{
  "model": "multi-label audio tagger",
  "dataset": "synthesized solo parts of chorales (CocoChorales)",
  "train_examples": 39062,
  "gain_aug_db": 10,
  "n_mels": 64,
  "hop_length": 160,
  "input": "log_mel",
  "spec_augment": true,
  "win_length": 400,
  "arch": "convnext",
  "norm": "layernorm",
  "hidden_act": "swiglu",
  "mlp_ratio": 2.67,
  "dropout": 0.05,
  "inner_norm": false,
  "moe": "soft",
  "num_experts": 8,
  "moe_every": 2,
  "expert_mlp_ratio": 1,
  "slots_per_expert": 1,
  "shared_expert": true,
  "subsampling": 2,
  "layers": 16,
  "width": 192,
  "kernel_size": 7,
  "num_labels": 51,
  "residual_init": "none",
  "optimizer": "soap",
  "beta2": 0.99,
  "learning_rate": 0.0015,
  "beta1": 0.9,
  "shampoo_beta": 0.95,
  "eps": 1e-08,
  "precondition_frequency": 20,
  "max_precond_dim": 1536,
  "one_sided": false,
  "adamw_lr_other_params": 0.0016,
  "max_steps": 18200,
  "batch_size": 128,
  "epochs": 59.6,
  "lr_schedule": "linear",
  "final_lr_fraction": 0,
  "warmup_steps": 360,
  "weight_decay": 0.1,
  "adamw_weight_decay_other_params": 0
}
Rows from block 5 of a small multi-label audio tagger, named by matrix and row number. Rows with one number within an expert belong to one neuron, the router's apart. Each number is 500 + 40 x the weight over its row's rms, rounded and kept within 0 to 999. All counts start at 0. Numbers have three digits each.
After each expert's rows are labels from the 100 clips, of 14976, where the router gives the expert most weight on average: "top examples" is what is common among them. Only what is clearly more common there than usual is listed. The data: synthesized solo parts of chorales (CocoChorales).
# router: slot weights (model.blocks.5.mlp.router.weight, 8x192, trained with AdamW), inputs 0-63
# gate: expert gate (model.blocks.5.mlp.gate, 8x192x192), inputs 0-63
# up: expert up (model.blocks.5.mlp.up, 8x192x192), inputs 0-63
# down: expert down (model.blocks.5.mlp.down, 8x192x192, transposed), outputs 0-63

# expert 5
router.5:508420473512484477465555449509431529460495493538510554499398525415471540502551521548529459538442500449540421536503543453457512478497427445480503500491532476474404490508486407510501534504507440
gate.0:492454540444506495508490475461500454456512539530438494670474458458484557503508511468525514568463502474520518460496472527452443506433536490454484497449547476519467552504529469531480518505461505
up.0:465457542450510472516498454498461442441526510519460490592499478467499546476498512502517535526484464512508466450496494483472448424462534456477496454466540475540476555519503463554483494517463495
down.0:494561525490492495519523553535476433456488482462485531496430517549560485497439548469463544520474613456563534503457500501619466452556544445467551486511482477500443479487480507506542389490469453
top examples: horn; note F4; note E4; note F#4

# expert 3
router.3:448445510491439515475469505578499473417497506514502506478500539430456572543583507486504517538491530489527499455495503563519469535509398554497450471535431501535457566521528530567526555526570540
gate.0:492432575508464488492550566479493448493496571504485473474553501459500498502458551478534522509487553515531449482468532545478490547463541472484538497544466493508479563575484545479473541539480535
up.0:483456527526468439545476548514576459530446551534446539523516442420525452537524521440551472546478518519543486492466514532503490501486451439524557468500553553471527496524560486493518545467482554
down.0:488486572458449508509471476442521445480490518536532479523458506578421558497570480551515419442512440470492506479382468503530443497526459462546542529502482460554462519458500548464546485549492452
top examples: note G#3; cello; note C4

# expert 1
router.1:506502472479510482465505497507518518494515495553455554484447505484506495455527448562462549507508508471496489534512472494540491472537461529467439431542500507464426547421465501535562500487512511
gate.0:471483496489482570490514501525512413531490521472465517543640507447506520527551489487548522446515513495478482526489528490526521505585463575434477501464464513532511573492493477479479539549490489
up.0:530430479504461495511560516479569472543529571445502560493573487548518525443471513485503503466435452516511529474530460525499409503518551548506486462424475496473447578475476585504485501549492509
down.0:549567442506516487497479533499517552491470431510486537527481497470470515534539562508579427518579478452511470518524491464483489522457502481528511521507527486453539490517546556507530586499475499
top examples: note F3; bassoon; note G3; note D#3

# expert 2
router.2:585502445473502489451533452520518492408479522529461584496444467490516468474498438549435495529483465494513468512546461431504540538488478523469472443511512492509465492464522457516476456498498472
gate.0:468521502506509432480421539487489492554528469523501416408497516503494523459516490480457518508511483469521483484491602458498466532463535533510524509478489553483438454510469456531464519525510480
up.0:466438510473509465550541441450490563487504456536413470524575493478485530518539512506478486544523499499472483516430447457543440481549525445504479497504464488563458461500512514506476444499527503
down.0:545497508449473524503563412496528510501446523479481474506528501568489524520461597425542508537442507550517498477574508479486515492488540524495559498474527435456465460491488516526455528581444520
top examples: oboe; note G#4; note A#4

# expert 6
router.6:483539493528539449439521496492482547463578519516487520514449449445450424511551498499496527564529464483489464473502502442487475503547424495473461423515493467471361554514488468566482524506479469
gate.0:465474527540463487492583482493455457472524536611514525537376465353515518510530541534492495499472459485530453521456485494515439508487462475515505490480540478499565503428417451492461517418475486
up.0:499505533621468477501492437494458526455460509543511491461464530438485525485583543556509620464523431441481484529428468506531468479510477486462528464403538503529531440517463511529406509418439550
down.0:481514428502550514538478591487482544443489495538597444444465459530501557494508510507440511484484517540504504449528587448479453443473497460579536448477539515513488464488455518505550456464464570
top examples: note F#3; bassoon; note G#3

# expert 7
router.7:426461521442451540457540492488484502427515526527511547524471566461508524525569447447535540549512515591508533533511536519498434484489419519472458527533478537533483568502477453540545501476476563
gate.16:491490518534537448502560457473517564460461484491470502435519464517528501492512524558513512554480525490460539487526440528553487518586431554557553493523501461508465415438460532537446564513518496
up.16:527517415498483539573508498493510468521520475514485530570451451492471479485536501529465525479540512515501479553495515436452447484435584449481415509491479482480499531520545451485494438474489520
down.16:453571523528517620477487498550532468501500481507416468499560545525442449505509452503498522494515507496513474477454448559474470496490518545509577498492591507455484546567508569433422490516505534
top examples: clarinet; note D#4

# expert 0
router.0:522517462488541499489549408513485561405498542469488521543387535481514471503544458583494578536546523523522470509495491445546506452489492520426526444523484476501439537471509464511492489506527549
gate.0:487549488432461515503545484457480508523551535542543497450474442506475454473445472510516425576429540453511476532563501514473332516559422508544503499508539521472457450478534502490505538579471531
up.0:522518451561553517503576516519456465469466469465428421491504469466545535494523524531434576468529514497478512446457492426497570422481556510452495524510493492529558515523503513501504430441520508
down.0:442522439485508483529485539573540598435551465483473500491488498567489521425502541495480522444430514521500559550489508598536523463472543515526488556434457487475484489523526496467549553362460498
top examples: note B4; oboe

# expert 4
router.4:489482525480503553545496533477464472493476535539545571463469505417493497519597526503521499460503514462527491524533492447528456572476467528444452498482546505488453539464503410497542466486488492
gate.0:508510527452508467514599490504527569513503560497447557448544495485511604546566466497534460522483559482483466469449435526475450477476512545488509508508528491495482521476496506493523520489480521
up.0:477471487523487524541525461426555543480503507446461531471551540507516589548520537471508393547430565497470540503462487531478498455484513552514522476467522459464516530539516501473579468585493494
down.0:491558464502522408506505501450501581456546553572477540524408495490572512503526478521412529466489468509513542450472489491525511496449521537462474522451471496473468458499474454477532516532491516
top examples: note G4; viola; trombone; note G#4