config.yaml
model: "multi-label audio tagger"
n_mels: 64
hop_length: 160
mlp_ratio: 2.67
expert_mlp_ratio: 1
optimizer: "soap"
steps: 18200
batch_size: 128
Rows from block 9 of a small multi-label audio tagger, named by matrix and row number. Rows with one number within an expert belong to one neuron, the router's apart. Each number is 128 + 24 x the weight over its row's rms, rounded and kept within 0 to 255. All counts start at 0. Numbers have three digits each. After the name is the row's rms in percent of the matrix's.
After each expert's rows are labels from the 100 clips, of 14976, where the router gives the expert most weight on average: "peak on" is the class under the peak. Only what is clearly more common there than usual is listed. The data: synthesized solo parts of chorales (CocoChorales). In brackets: how many of the 100.
# router: slot weights (model.blocks.9.mlp.router.weight, 8x192, trained with AdamW), inputs 0-191
# gate: expert gate (model.blocks.9.mlp.gate, 8x192x192), inputs 0-191
# up: expert up (model.blocks.9.mlp.up, 8x192x192), inputs 0-191
# down: expert down (model.blocks.9.mlp.down, 8x192x192, transposed), outputs 0-191

# expert 5
router.5 111:156121146121169114106110138113131152137120097117138134147110116140149108117144118109080107095154139134142133116104119148088091169114116116117103142139151127149162118145178166131103100145110109156161094151102116146179112150163119136150143102112133134144151149122129104126180108127145119177108127126106123120090150137168081169139167166097106122125124105142106088161132079148125121112148113090082164127110131135146187142144158111110119154116141133141136118166113129164113115160111142120124143111166119130081169141111205108145105157145119117130147143117126135096126162081106150181
gate.1 110:151113112150149141152152130119167155131144147173119063207113133125097077144092134109110101161107111168148084098106134139168112132194157152093090148135122109141122137137116131141120143131120120140097128140114127122129148164128136097126107144101132142137085148119144118121124110117122120124150179105121137095141135132136172128122113101131129137111117130163071138170134098124132130118141168100139159112124157151132137108103094108168118140149128123141078106142112149136094102096144125092126117122108115108098088123145083143133105129156144154091116092150068186144125132108086114135
up.1 103:180155101137125147146121136146099100127108116134143123080154133149144145130126160101146120085155115115125106122131112111080127129081170103182162128109153147133111151137117113120099173107154175117146121146130137133082134091099131150098134124170095104145146119146110093147145118147147151141116121144119101161106109122115102105151146150102143160145146156086137156110153148173124123136145088139110100174097093082160124138160152131126162127155154130119159162105120132111119140107114118143135123122135124097180175106124101100082089097104113150167117181114149112125109130176145157135
down.1 108:130095150162174101123107121141161130104131125134121137161157103190146155140111151106109122104129134160153160154150132194131153132124106144113105094153103111115133109121147109145152166157169128122141111157109090140083139103163097136155112092144107124163152175128149139116099159141147138171108164113151104183133098159128103124158160074124124125122132122144100063100112130145111108148103117137108091140124108191161154133134085158123142124139116172114133125099096121109137130104107096100120133142127104120136173130149070136139099101131157133130154106131132144111131134149136147131
gate.2 069:116138159135111140104121091102178142157083113160115123155129161112131106130157134110144140159161150125118143116094128109149175105150120098171082104171112117101106136138077156109116119124140185130148115142122169107165102164167082134112098125106180130144177168126133161133114142129134112105147164114063115121128174134135116136098086154157135128088136116151156118109138130117126134138142107154097124141177164097118155165151115123134143109134128118143154107102153103088134123111112146152152132149097098097113109140137148098099091119147132129143143148080118139133140121177141119105
up.2 067:095165086120105125125112184115127127119145110136074184132113124145113103103136086120105129160142153156153126117181121150090111115143118130091082125112123175134138108149144111140112126121120124119108138122142086126098104086090146117117156130154161143147119134098142138105127121094149151081185126097069125151127082123125114170105146136115094128141106157112145139165130135142140138146147137131149141138103150219145124168125143186133118145150098133113131120131107130146070074133113140108124116134131140126139111140147091114125142129158119119152175164167094137112133111135127144115
down.2 069:155136153102089107157123173133122129128115077123146136132143153091137131109153111101129111126106126113140131109125133088162140091108111106123117144127113114139190149107148109173154096112148169091138091144126156161159135091111125127127111141113176137125126096083142130152162170140163129115139138145131178125113167107139094124106124124101070109112099128148117135141152119163147107094139139089117123084132128093143092111161121127122126155080108178097110125077147198143153144133129156153138108106112157123142099110062128091142109132117132181147122135137110138135125134144101141133
peak on: F3 (46); G3 (33)

# expert 3
router.3 087:127149113162107126118159100112154110147114138178143142130130111128077098154074117090149125072143128100166158127119125139151104134095154136127088122166116135133164140124177144108109163132114167133158120153110142127095091135116121149096159163120131114158154167121137099098141132076140136160097113148095112166129147109147089137125130147147146131142129117118094169138107143142118143125154135112114141101153137116138108173081115112116135096109120118165139111129118138137105148163126128085122164088150137075079142117099164111107096188155133139117168174134160119153160139118141105125
gate.1 083:123104139113142154117148126135170141126109147142146113135160192149140120140113074151119128089155104152151099178090138105163144090159130136138123145124102134135136127124099152177146097105120142092110146113146121121119142085151126142145130151142096131153095112102075114072128106096119108217147139126123121134150120144131141166103135115135104130088115168117119143140085143088138182108133156105111130112143138109127081110132149113153087142124146156131120119112112075082165147113096103125123097171127120113101114155160127143172117114124157126132148175137127131130114111127159143156
up.1 086:155100168101114095129114135099108102155125101123098153127092103100122125130129167102152129188104147107125107063143106146095157130113125141120103150166122140115131109146132114085124142157124106130123131122133155110167136144131108159139095093148194123111174157118136159137121136131144131078144135146164146091079114111130098103140104130139130110165137089145149146114168127186101108096114122140178153122114149144115147161161093102132113105105155119130113123106112156149101118133133118168136117098137114144131180125067132128093144127125112142118095130124107123079106131162113140074
down.1 087:157107077130132128146134171124148153121110080128093126141137164153125095140143134117144128092102141068148141120095139110090120139129114141103148167092112118124104133170111135164090188111117117114095149123109175096116114070118148122101137106110146128128106178110129132107117120141158145122124130103126091101119112136147140120087116139122125143111176102161131129110083094087150174169127121147144142161130171146143074148127174093132136078115181102162104089123158130141111139136134159123120147133163111140130110116100124109124141122149147145158132150120151119113114110155110177096
gate.2 073:100132082115135132111142114091118152130109138113098169129108175124138161148153105141108129129162116157137131071154127141140138136133097133127106144148124154142132099177131096135124174176108124118134111118109147122088125158097072136106125175142102101140114124132151127110128135104126116133144091127125084178143155124137154098119153124104190114123125135125171073112152099129132147168187138148125141096150177117161172114127139119138118160121134133128162147148117196151106163143110120096140129165121156116164154130107156145138094122099111109137099148085129115143069148121119137132
up.2 073:106142077092120154130114136114119158145143124119137175121095173113140150148141084119118122107115109128103133041129133138136175121135089141128119119176115159129153103147167108098137186177118158142147122124121179137066133196102101139125160123135116091111147114158135122147139146098097116145158127128114129196145136131150153105139139144088155123121134148148115073119105131140121139150119092145113146096125131102173156130117179127145129137118137130126149125093122145130119145096104081073142120130149145109151127138102130139156113116126117100128133156097123122104080129123132120126
down.2 083:162158095145159138118118125177135099141123127110143095149110137149098106154076094123102127104117138128101132135110132150127143130130142091173086104112132141145131092121085151132117097135152140120149116114098104104164163120117120182114121092128153149118145089123149157169116114135143142167078131133145112109140142155176153108160155131132130103132127123108119110087109110138139133122132127135164150145168116078145110179139121111089146081095129066152111142130118106113103103152086104125132117135120096098095108159164137121114119082097130153143095131129161151157123175148128134193
peak on: G3 (67); D3 (25)

# expert 2
router.2 082:126091133149094132116149107130199114131110141164121129067119141133113118118063150073122182145166163110137134083137165135153139156113162143122102119149101162125181119116065146116131152098146135158151141136117129155115119132123126160122099129096122113113153099088140080160140067115151096159124113125071123118138128143124134166149128107122123131108114089123133163149121157158115122119112156134123133131192125120117139089128151136101136123116154117149143111142146153106113166133153121114141151136128107083123116148148172160092101147146137125134148162128144080115151112145127121113
gate.1 111:111127134142136143151144119107120125150148117143098169108116127115110105149133133099131137139146145102102137127174121143141128128204173123106153126143106164088164123098158137130186166173100133144117161172116107113121112108127152112121142173100134148152185091112139099116114130110116149122130113102158145118168108149135151162169126144127114110145126126141121167090165107083152128115148158154140123063166094149086155177113154095118138129126140118142181082131112121119087115119135119118114124129119116150146101073130072131113115133127112142174107136150118146132094108109149114111
up.1 108:136136119117121121104122149149141131105110123118163110125141106129157152111124129150132119106112112137157102126104139117098122127062083126151087109136128085172105142163108112125063099089145121111131111095141154134141135160147121119129133083156147095108067158152112174130127120150128123116127153140092098162098167122120118101093117119133135159105121121127131077162098132176094124154114104089108104192100165116173108092139118156141107122124119121102089186122146138130181155128140138131147131099118145107133155162122184109135150124116151118081144121102142113128151147147112147150
down.1 092:133159178150124103125121089172088119098129119132151122129159122092172099144100121108138123108144115156123143154111127114149139137125171132137146119144152110096132140151146134136136119086185083137160123170116095165134124153146150146116150116118118151133159076117126093115124110103102136113125160115142142086132124141188087132101120169121133111162100083141119101139068137166133146133159099131127101137090115137154100093131104141119158180120102124148117119124101119093122142132135140110084129137150119106155145131094135158156144095133132075129092147148055159128155107147107130104
gate.2 103:132159120140133110123119148074172104173076135113108072150119081130132111137130123111128152103151092138125146132151162139129121136118167104110107165100121144122116125155103133131171154096119139135133094132136058132130128121111104110139083101148099120128111135132135142143126113105084113161112131134142131096135159153093105144087142110093088137143136128097126183131128110116137128086113062160160128129124136158131144136130134160161086133130104119130077115166146178147147156160102106106128121144129109153124094086101163145130139149140149108166112112115108140120112093194135151152
up.2 096:126160124149126134125125133096156101150090150131106066168094121116134126136126132107110157122158118138122149152141149152143128133103159099100101150099122146124149136168110106128138177097117143120115117137125048138141126135121103120128097094117095112109121161110126126141145114109100120155129120152148139087101136145087063125108136138087104127134120124136137176160143135109114096101127070143137130152119141162147171164117141151163086147145097100143102125161122157154126148140119096114112131146136114156153087071106160138126127146139155098162118100110124150097116087211125139132
down.2 097:143113142119155127091160120130139148095107126143115108125126098119151162144093123145105175160134134139080165091147139105141115129076080110120137125086145120121133119143112124129156110097115153111133117129141098128146132098146129133148130209153113071090125138155131097082090143135153137102145124167154102107157139099125172086135166101149090113153106160081154133137127143139174089167115113143138105164121152112126100117099112103128145109112110135108138159142150082121153145115129139127120083126144134090146116114136134135135124148135114111133157092145169123079123154114081092088
peak on: silence (82)

# expert 7
router.7 096:104101141100114139115142095125181100113135156166134155159127129129130143134072162119103156125131151122132150102089140095128111156088159177149142117161122134106146127066098155111102176118128151148172154146125172161104148137131121139092125113112114126145162152092115092141149109146169106147100113155139144122139104121134090141098100081150113097096106111139117119149107082150105144101134163120120145158170130136142122076126137111145113133117150185137162102131125154088095178124165118101149115120136145133118133162118169113130097147144156128089145159099131148139150117134132092120
gate.1 070:141123112147126111155111177124163174069127152096099112137155177147127121149115149118132073090132138129122148076123125142107107096119109090139136151117157086124163131130135112119103147076094141095095139118128104156101117114146167120153097143082100074079139097153144119137090120170150141152133123100124097120103131135110142110102148132168144146128113165152127102114138119124123140131132140113165142084164166112160173148107110154139113109121149145148091115130114154136152133135108102140167152186139132158133139135134186126132160140151124120166134141111133164144147120111110125176
up.1 073:149122102166124113130141117126176121082133156094104124129191192131120125119098166130107130135157153118156135064139115155111150107128144128141136131132122105135153138122130130091111125055103085104130101162132126132123136151124156138131100143082138086089136106156164138154109108135166165153143151130129081147115163151104133130130128147136146182140129178110149094088132138136169122152128128133145118094117177101119138165104147158131119134114153139153077132105087157157131144129115118128131127147143144170123125160093199113171144116158122141136118133110143157135119137133132137151
down.1 079:113173094107131171147117137116126158134136142135089086136102122156126166150087177132147173131118144129162096133145137127119169146111135103175114072125128086131118114133129089140142132143112179131122147147162083141139142117135129202126131103132114129123141090097158133120138085127134085164106125086125107177100126122131195096150125103142155135110130116100122098118076123139110143100106137125148121133106129101119115147131130106155139080187160119152134129136132127153121163135128126131158150118126114139181129108102167126154140137112172150125107157074166132116113104121118140139
gate.2 101:112100117137110147130177142124106168134169167108114144162122151136140119105156139141134129143132078136180127104100135127088119118116125103134110168100109137095116132136134148137099121164166133152119115129156151134135179122148160133117163089150132117119146114132119098114151135142171160110104151126107149145197094102151094158109143143134124104116118158099129139125098081152135123120119149145094129158117160109146084136109151166134124121169116112143126076146114140142143140114112139065116084086105138106147152093093168105111109111140139086137138148180145105145178088121126152094
up.2 098:145159131116131105106114135146119099136099117098134113117142117110084131146110117114105137108092145129097117136150136139178132153164096153143167084157153116157137102108075121131140128098083128080131154125115135127103096156117103133160137168087089117128075137113131151136108107124098152133131103106171115140071191122099129099147124145119123142160129111132136101136122165143102128143139102111169150140149091169152169135144122133110096132080132153107111180113124148122128103129139124175129156141149113099105121138168099163140106164110114142096100118078128146112075172112134123128
down.2 117:158161102108147176107187117114117128098107113111107099089091110125121097145145183155128125136141117147130177106116086135150136121118121135145105119120153172162154140129093122166120118164134167159159116132083150120148125103144122151132169139131178164117123129156105075136124125155157146118124092116170146151161127100161124108111174131133176138141105107111111150119109143178144111128158086140141138141089101140135143150149123110113108092148088112085139132128107145150160168139087158125147165123129134121122111136109132111119084146095090103085146130106159098122119150136109145110
peak on: C#4 (92)

# expert 1
router.1 079:148097152162114109124125098176144096116127153179108097119166163128124105100099159096097148152148152098146167086142104115115148136118143144135113139129088132107123143116103109120132120090135160128159159110138131098124115152182092186115100130098110109099157112160134108175135097095144107162128072108080094114113135139146110161134140110138142143106142099147147165159113102154108131152129174108128132130149130115123145086147131149142100134114142130115159119117104142101101127093160113093101146140127118164124117146132162135088104178145158100107147191120113162137160151121133114137
gate.1 084:136156113148090112108100140132151134147137104146139089125154129170072125081136146159124096158123144121139135141143130145133061155114108113185127163146113118120128120190113127131132197152097113124172140173101121101133141121136134125150115104158127123151143123119144136115131082105113141150125100126113157124122113174131057144135111102126093098118127145127131084096135142098107101141109127093137138132115153137107135140122104094139126125091145104123099121142134101147125136161074142093116085174139102096107131087162129170114189146129142148102098155141134112120170133144122126159
up.1 084:148112110158122144191165146118150137129130121125154155116164139134106151144099144100124134110085135147075110131136128140108134111144147100079118091135117157154133124148129136118115125107108134131094108140120062145093149102121120124133096154122105141153177108142160139057136099158084118162115111106147133097178127124123119088113144124125125132119110124099124114150116118174095144156132148148118129123172115124135126065136154144165112153146123124156140126148131184129216122120168155138120122120137140089143115128131153133109135158125130142116129150075116072171154142164120140116
down.1 089:101106094160131094103166144109109138155157170112134135088132140153133131166140111148133106136066113136128137140103127146103112156079141131144092122125118105143123150150120139125114117109105067152138159109102139106158114117148096118095114081110104106161155162125111125128139108092157144113151130110157151118133160151128070160159153153117177095139134100110100116105108095120163132114125133104083114097156095124115118123121126123093099110104088144127146129123123146114093085151147120142127182141162123120087129108158155103179119080126070120094139103098128127139150107130102150151
gate.2 113:128152146145120147161077155153137092120175127107109138089112177163097115166086113116135086128136118157106109190103118113155110141081117156107140148144125121143153130098119124158125098157101144098137107119144118133148113134128141153172120104135120126105158123144100164150122113083117115161097098115137104181123135159140087166141158170140156154106165131115173112115102167127161112133092132102102091146139169117146140082119105136096153141119126086171127121154137143114131134108118141121096157053157104120151147120147146162140129135149123112118137168128108135120130149158122135132
up.2 115:091134132101141118122085104158147117107120130118116109080138125144126108131186112146132114151071136111125130150133155131116112086086172076089177114128162105116118116119174133119142131108122103135121139121128153110127152186169150128115142128106163079152160137115100149117122122129117155119156162115078164103111116134136128106156105116124100124128128126163098089115184139150085134110144146138130155140115120132161092149121109112123100124145140136091131133153126132095166052152123148159138126166135137155141145178132126149146087152114145148157127125085129093142130101175153115111
down.2 109:100100147141114123151137167150127134131150108105142120166100163112093131156117127124130143139153119108142125111176121127150146146117141128196140140150131115111141136152189163137143094116123097142125150089092154112150154118108089162144175162107138154142119113124124163123131186115138127124095143151159113092105137109116168168169122136148144126107144119114171181126118170165117156120123153158145136110143100107100111105080176156097096164154154098142161149124138146145129101194121131089170150138115130108153136100101105130132142147150148158125142100133137138093147112093105138119
peak on: A#4 (39); G#4 (31)

# expert 0
router.0 113:151146150125133129139120085139160124138115111165139136114148102134190091141142170098076136071113141134135155122106101146098104150091144149123148122158130139136124158123117155133107123095110132133149123157114137136154117125157102166129155104105121116143158154129121110116139155154148161138095143120139141156088183122166105180094136138094113109126128103108115108112120103164106131118139118111109117130130104136155187103126145082140114102173154095128116133179090114169130124150152134157148127151159113158098189123145175125068100158110097127121152130102166113129109149111122124163
gate.1 117:129167077134121151148107099113157162133160155124132145157078183099146108146177133163128145151135103117149143115147139123116151106122138123164162097161114164118155130129147160094108124080131106095113164137105084141097107080118133125129142147175105143121081142158144110118084116152144132152074114140132117144124106122116186121138161111130126120187130140130150158107127082142106137124122130139135129144124153127163120158109102118136126127135119124117151118099133118058145140134132142110131142153120107114111174155131126110137095083121120060126089102080118128137093125168111127139
up.1 123:127116181119149126123162156120090116143127117132112118076175067174129123127084110104113116104146150143081118128100113151114135164155102134079065156125146115133078136117114128182141127159139129150125088125145183098133153159147129132132124111066128122135148113118115143146164135104122117114165146123133146128099138147147069150133107147108124157063116126155092105166138154119128110142121107105126125138111109132069136120132184140107134145112128139142111131151116127189121125105125154120126116100136150139139065100113124144126127145122139168137147158161128138132156138093134133112
down.1 117:099109105137159102140137100105136132135156147141113174138104163108127132105160133145104144146174097133116101165141131147150121108136111147127135144105126104117162156123123169094097092132113135142093105123116140127102131110145103120145082126113084127132132110123071130104123076118146090137161110165107173161120170064134064143106112080119167143165125095126136145141131146150126188098126158127121136092134154090110133124134131106145108115130133129148111134126134143138144115095112156119155144166137123122127153146132126119174154148145096132119140109123146134108144070083096048125
gate.2 073:137103142129123128102102112095140112118135103134137168121127097181136109162118159137127114147113147124097094194137116105137110158118110112107183134128139128117146123092160147100113099156146110144151117122121131114122114170118100116123154095111199113104131143108130168135143139145094133167117128082148156155130100123113142161132112128133134121113136117125070133113128178116111129118157117134158112155123082162174157139143120113119158130127122114151109144149160187134112098148193137184113055088149146127101150094132148108081097129112114146141090123116137125102128153145139139106
up.2 079:088137155154125133104126084119132078122121083144148165149128127130129133119124113148133130121100067086134113140103120109121142147193111173133128143103118099099077121138099113138157096143117104127128092133121156117138149133132125101116125083144163131113187144108089149158109115141119098180128112082093110126169106127092148126141147121121118127112141100134131150129152092100146134106114075147150126130120111143139120126123120117104129151180127129153120170141108187136109128136128126216118101129121133077123114118105106141168143111132145121114127148135191135148174131104129144091
down.2 083:138089156134145087106133131129113153135137104122130104144058138150114115161136169101154198170160112183144128094123117129135155122147095117144146123155127143137107136138133164136107127135111185102097100142101118113141117126116142137129135172131105144120114117149152120117113090136072119159105139088150158113127117170161152106093117110120104140102160162134123158110163098120173155133157133105130105130128101150143093126110139165126103094145134088172138100119122118131153102138114137138168124153107118118160137116088096112125131119112211088118155140132124109142115181120102113120
peak on: A3 (29)

# expert 6
router.6 128:162123148123135113137118135151114148151096118150157129118142114125149101139123129129111090087099134135128165120113115096119137144112103122100124169152126140178123147159161161153119126088119152131174102158126122157162115131145112174151115124115100103112153111120132130128161130126117137136131146100150096129108127101166108195105164175089133132119139106123110123145091095144109135124086118111104165135095139076142152112103151123100127152159150132154135114161086138157136105167105143135096116089181101133093167138098179121101115150117100144129169149076181091125117160092121150152
gate.1 076:123103175148117154146096140100111081116127152085127132139151117114074128127146160105145152110154151119132135147139123092111166135075142135157124109111137119172120139151087116136143135059157111088139122123091216139098101135143099171145092145122168099131128092124122122150116118087120142143167129149138131152099141131138142140127139089105147129132108096113075125077078146189122137131152154087146153136173088159151098152141132125102142142118125146142172120130120094143137113110187117135137135141136148143088090125150125123141112119136153150134132119125114121129118134139134121117
up.1 070:090158095137125105089104159133139149133125120145133145134125135141100137148114098124115123125133098156140099108115128147159062192185128143087153147148111105101106144095147144137142121146099113150136135139121074119168145126097161096137160142125082162160138156139107137104141128159110125081120163100133134104191102117136125095112113117180127147139145151148182141130152134101091108117094139157096116090082176105133139116120130097175150100132105128125116143156139137128117161174115098097110118150110112119135154137102134131130138114141105162138088161100134143116081137124113113150
down.1 076:101129134143087151141132132109123114129119135124143135157070159140144121121123135165081148148118110182163156143126100141147184168121173118110078125133161091128118122101117121069097144141097153095128124118112076157124129120141084106129133123157142123123123148133148109101153151114120083087141120165109093133137136116140152150137121144151147158140101132122120108130113102138098180111143085090130100129117072132137141081148163174142109150114131153118143114119138143102121121148129196145167127140111129097094156156096083157112091122133112144120128126164119118133166157110147106107
gate.2 064:104165135106123134097129141127145050145144124151156129096122093118128128146143151105141126099126080145137095147127117164071108105112091088127138134142121121064128105155123067133129167146150143121167132135124159155150101156132111124117116163133137121162113161101121107156118133131153124105108121103134124137119156158105131147137157156122128112116126165155080200162154102134115156118132116131145098154100108170129155148166131100181176147118119100148094135170180141118153120127125129155121104135144096144152125129141119109077126095112105133149099158155132121123124144087111102117
up.2 066:098118135070134128159101129127090135128126127113122108107159200110141082120144146143129116077119156129089136123134117089119139128088139127126141140133140113109132166137115122153135108094139098138135146128149073130130133128127153119123136107116119129141113104123118129121116119103120124121101099152160127162111130143128097114148142117139136131126103150178138169115117105164088155133118118115131145167099116100100194171151140108126189084076136132129156098119138196117162118091129124108164160170132126159117149116146212121105143123156133106108194114104113108118118134108150127142
down.2 073:094156164100174130117128142135124167101120110112087138128149133137154157161126094128085153150152146140139116177123122093113083174165107129132188157111153137156157149144164143089120123142112146147146151115128156123145142133129144108104095117132121113126107124129089133130098114152121149117111144133138086160124137126122154124175137137140175125102139097126097095182125089133157078159162109168138093126136149117117119148137085114127125145133128123116133109141090120115142146102144129156107149130134163097149105125080129167105130116171163178137084156094153125149107063121132093136
peak on: B3 (94)

# expert 4
router.4 095:144079150143133146127143119148134102162131160160168114156144178103129091124097163137072151122134152097162153074161139101159151140093131130127103121126078140132148118127109115108151125093138130096135137132097161096120153166146092163131104104097115116084158154116162127134114112089164115138138128152123125154091120164109132123128146112114183123119121118151114132139085132145087143125171162152146136114172106105137118117144129128081123110136130145132193127117129122120114114103163095092124144133123141142070146107148168170136117161167161093136152107143130134134170135126157118149
gate.1 081:099122154109123143200090187128102104139121109118138140106121114169116141097132092091127098148124119117142118171151146162160173166082154102127129098088198107101109125079129140134147127152114131121110101126115121167144108125134112137094133150137177107133145125091137104114111137151149154157099117097148158132151128120111102117111107151134157104096104119145143126122129174105093143132141112131103128124106138153116143130108129167144101126170133100114123135147077121113149151115120153066163109141157120126128116163146131142106128131142164188115129183164136133106121113169146139156
up.1 076:095099172140123125169096151123145089130157130137143126128125104171112120105129149102127135137116124104114117161136150120164176137092136142155082113088172133084097109107094135124106111131093126124143114133127122112193116141122140104116148161168182103121112125096116132111120157123161124151137148101134122116127157102135081126132128164100160124118145120124096149118123188103114161148130131104117138074093080151104157135155176190158142123152123128144130099125074166140142121107133173091142137146152132154172147172108110129135135153111139153128150145144129112118144101160110119156
down.1 076:130128148190122126077120147108109131114117089128170127139102159106123107115131122121122138143100156138122093128161067093157108146100141094130151084160123095084136137125158141146114159149128104089118151083146116131106163134154096135150152151141151142108151144121128177174132131140127117134102142113170104111155141097087117167153102108113127112126089086135140090087140137094128104095090118166133101164129121146154130113136128138137142156134114101089105107173069147136101148079131142143097110151152139144095133095106165132140100141122175112118146104110127169141126111132136105133
gate.2 067:124143160112148131109140176129136141138116133112149140139159132165074156128148138083136131137159168178162150104090119108109151117120130133092108113116156130147100139116128101141144097095093118138143099168146126149142107152120101128141182139086130143113144143131140095079146114143183123134110141123122098101081153081141132114143108119141132166148113127144093129161110071098134172199137104101135114104087130111130137133118126120146102129144112142171148148122107124100182129132097130135120149142130143111101098145095098076109145143108089140105144124150173136108096151094131165150
up.2 068:152179122092129117155161098123110132121129145137101113129134110143126143135121154128142112061123100138143146103137112121082140120101118126095132193084146097115125130160114135128132114098094136121140099163107108113120163136152091128133120191091137117149107121143110102136140163124162146115127108152126105088108134135121131128128108189077168151134099122151122173151152129139123132173105135144083140104110080167127147101136150153135094136125080140166107125145119110114170123121121164076152131180159113140142113094114158110097136120115102169118106132179132123137136121116143155171
down.2 075:094160117131150122129166125151109156140172149114122141112131148185098114158103185103145113160120127139110129121135107162117125144118144172117118134140143134157111138177107151119108150140162152135112138128128138102107120122136140071151092158101184147089135135084132161138150118111099104143168130108120109104159130087147145143129150137176095111093141168155133103148092114152131135126098111108169115117165133087085144166126171136151113131155108105111153144127147122129126081105068155145098150077093141147143134126134140067131137154141090116125150107133145153164112118113144127131
peak on: G5 (48); C5 (25)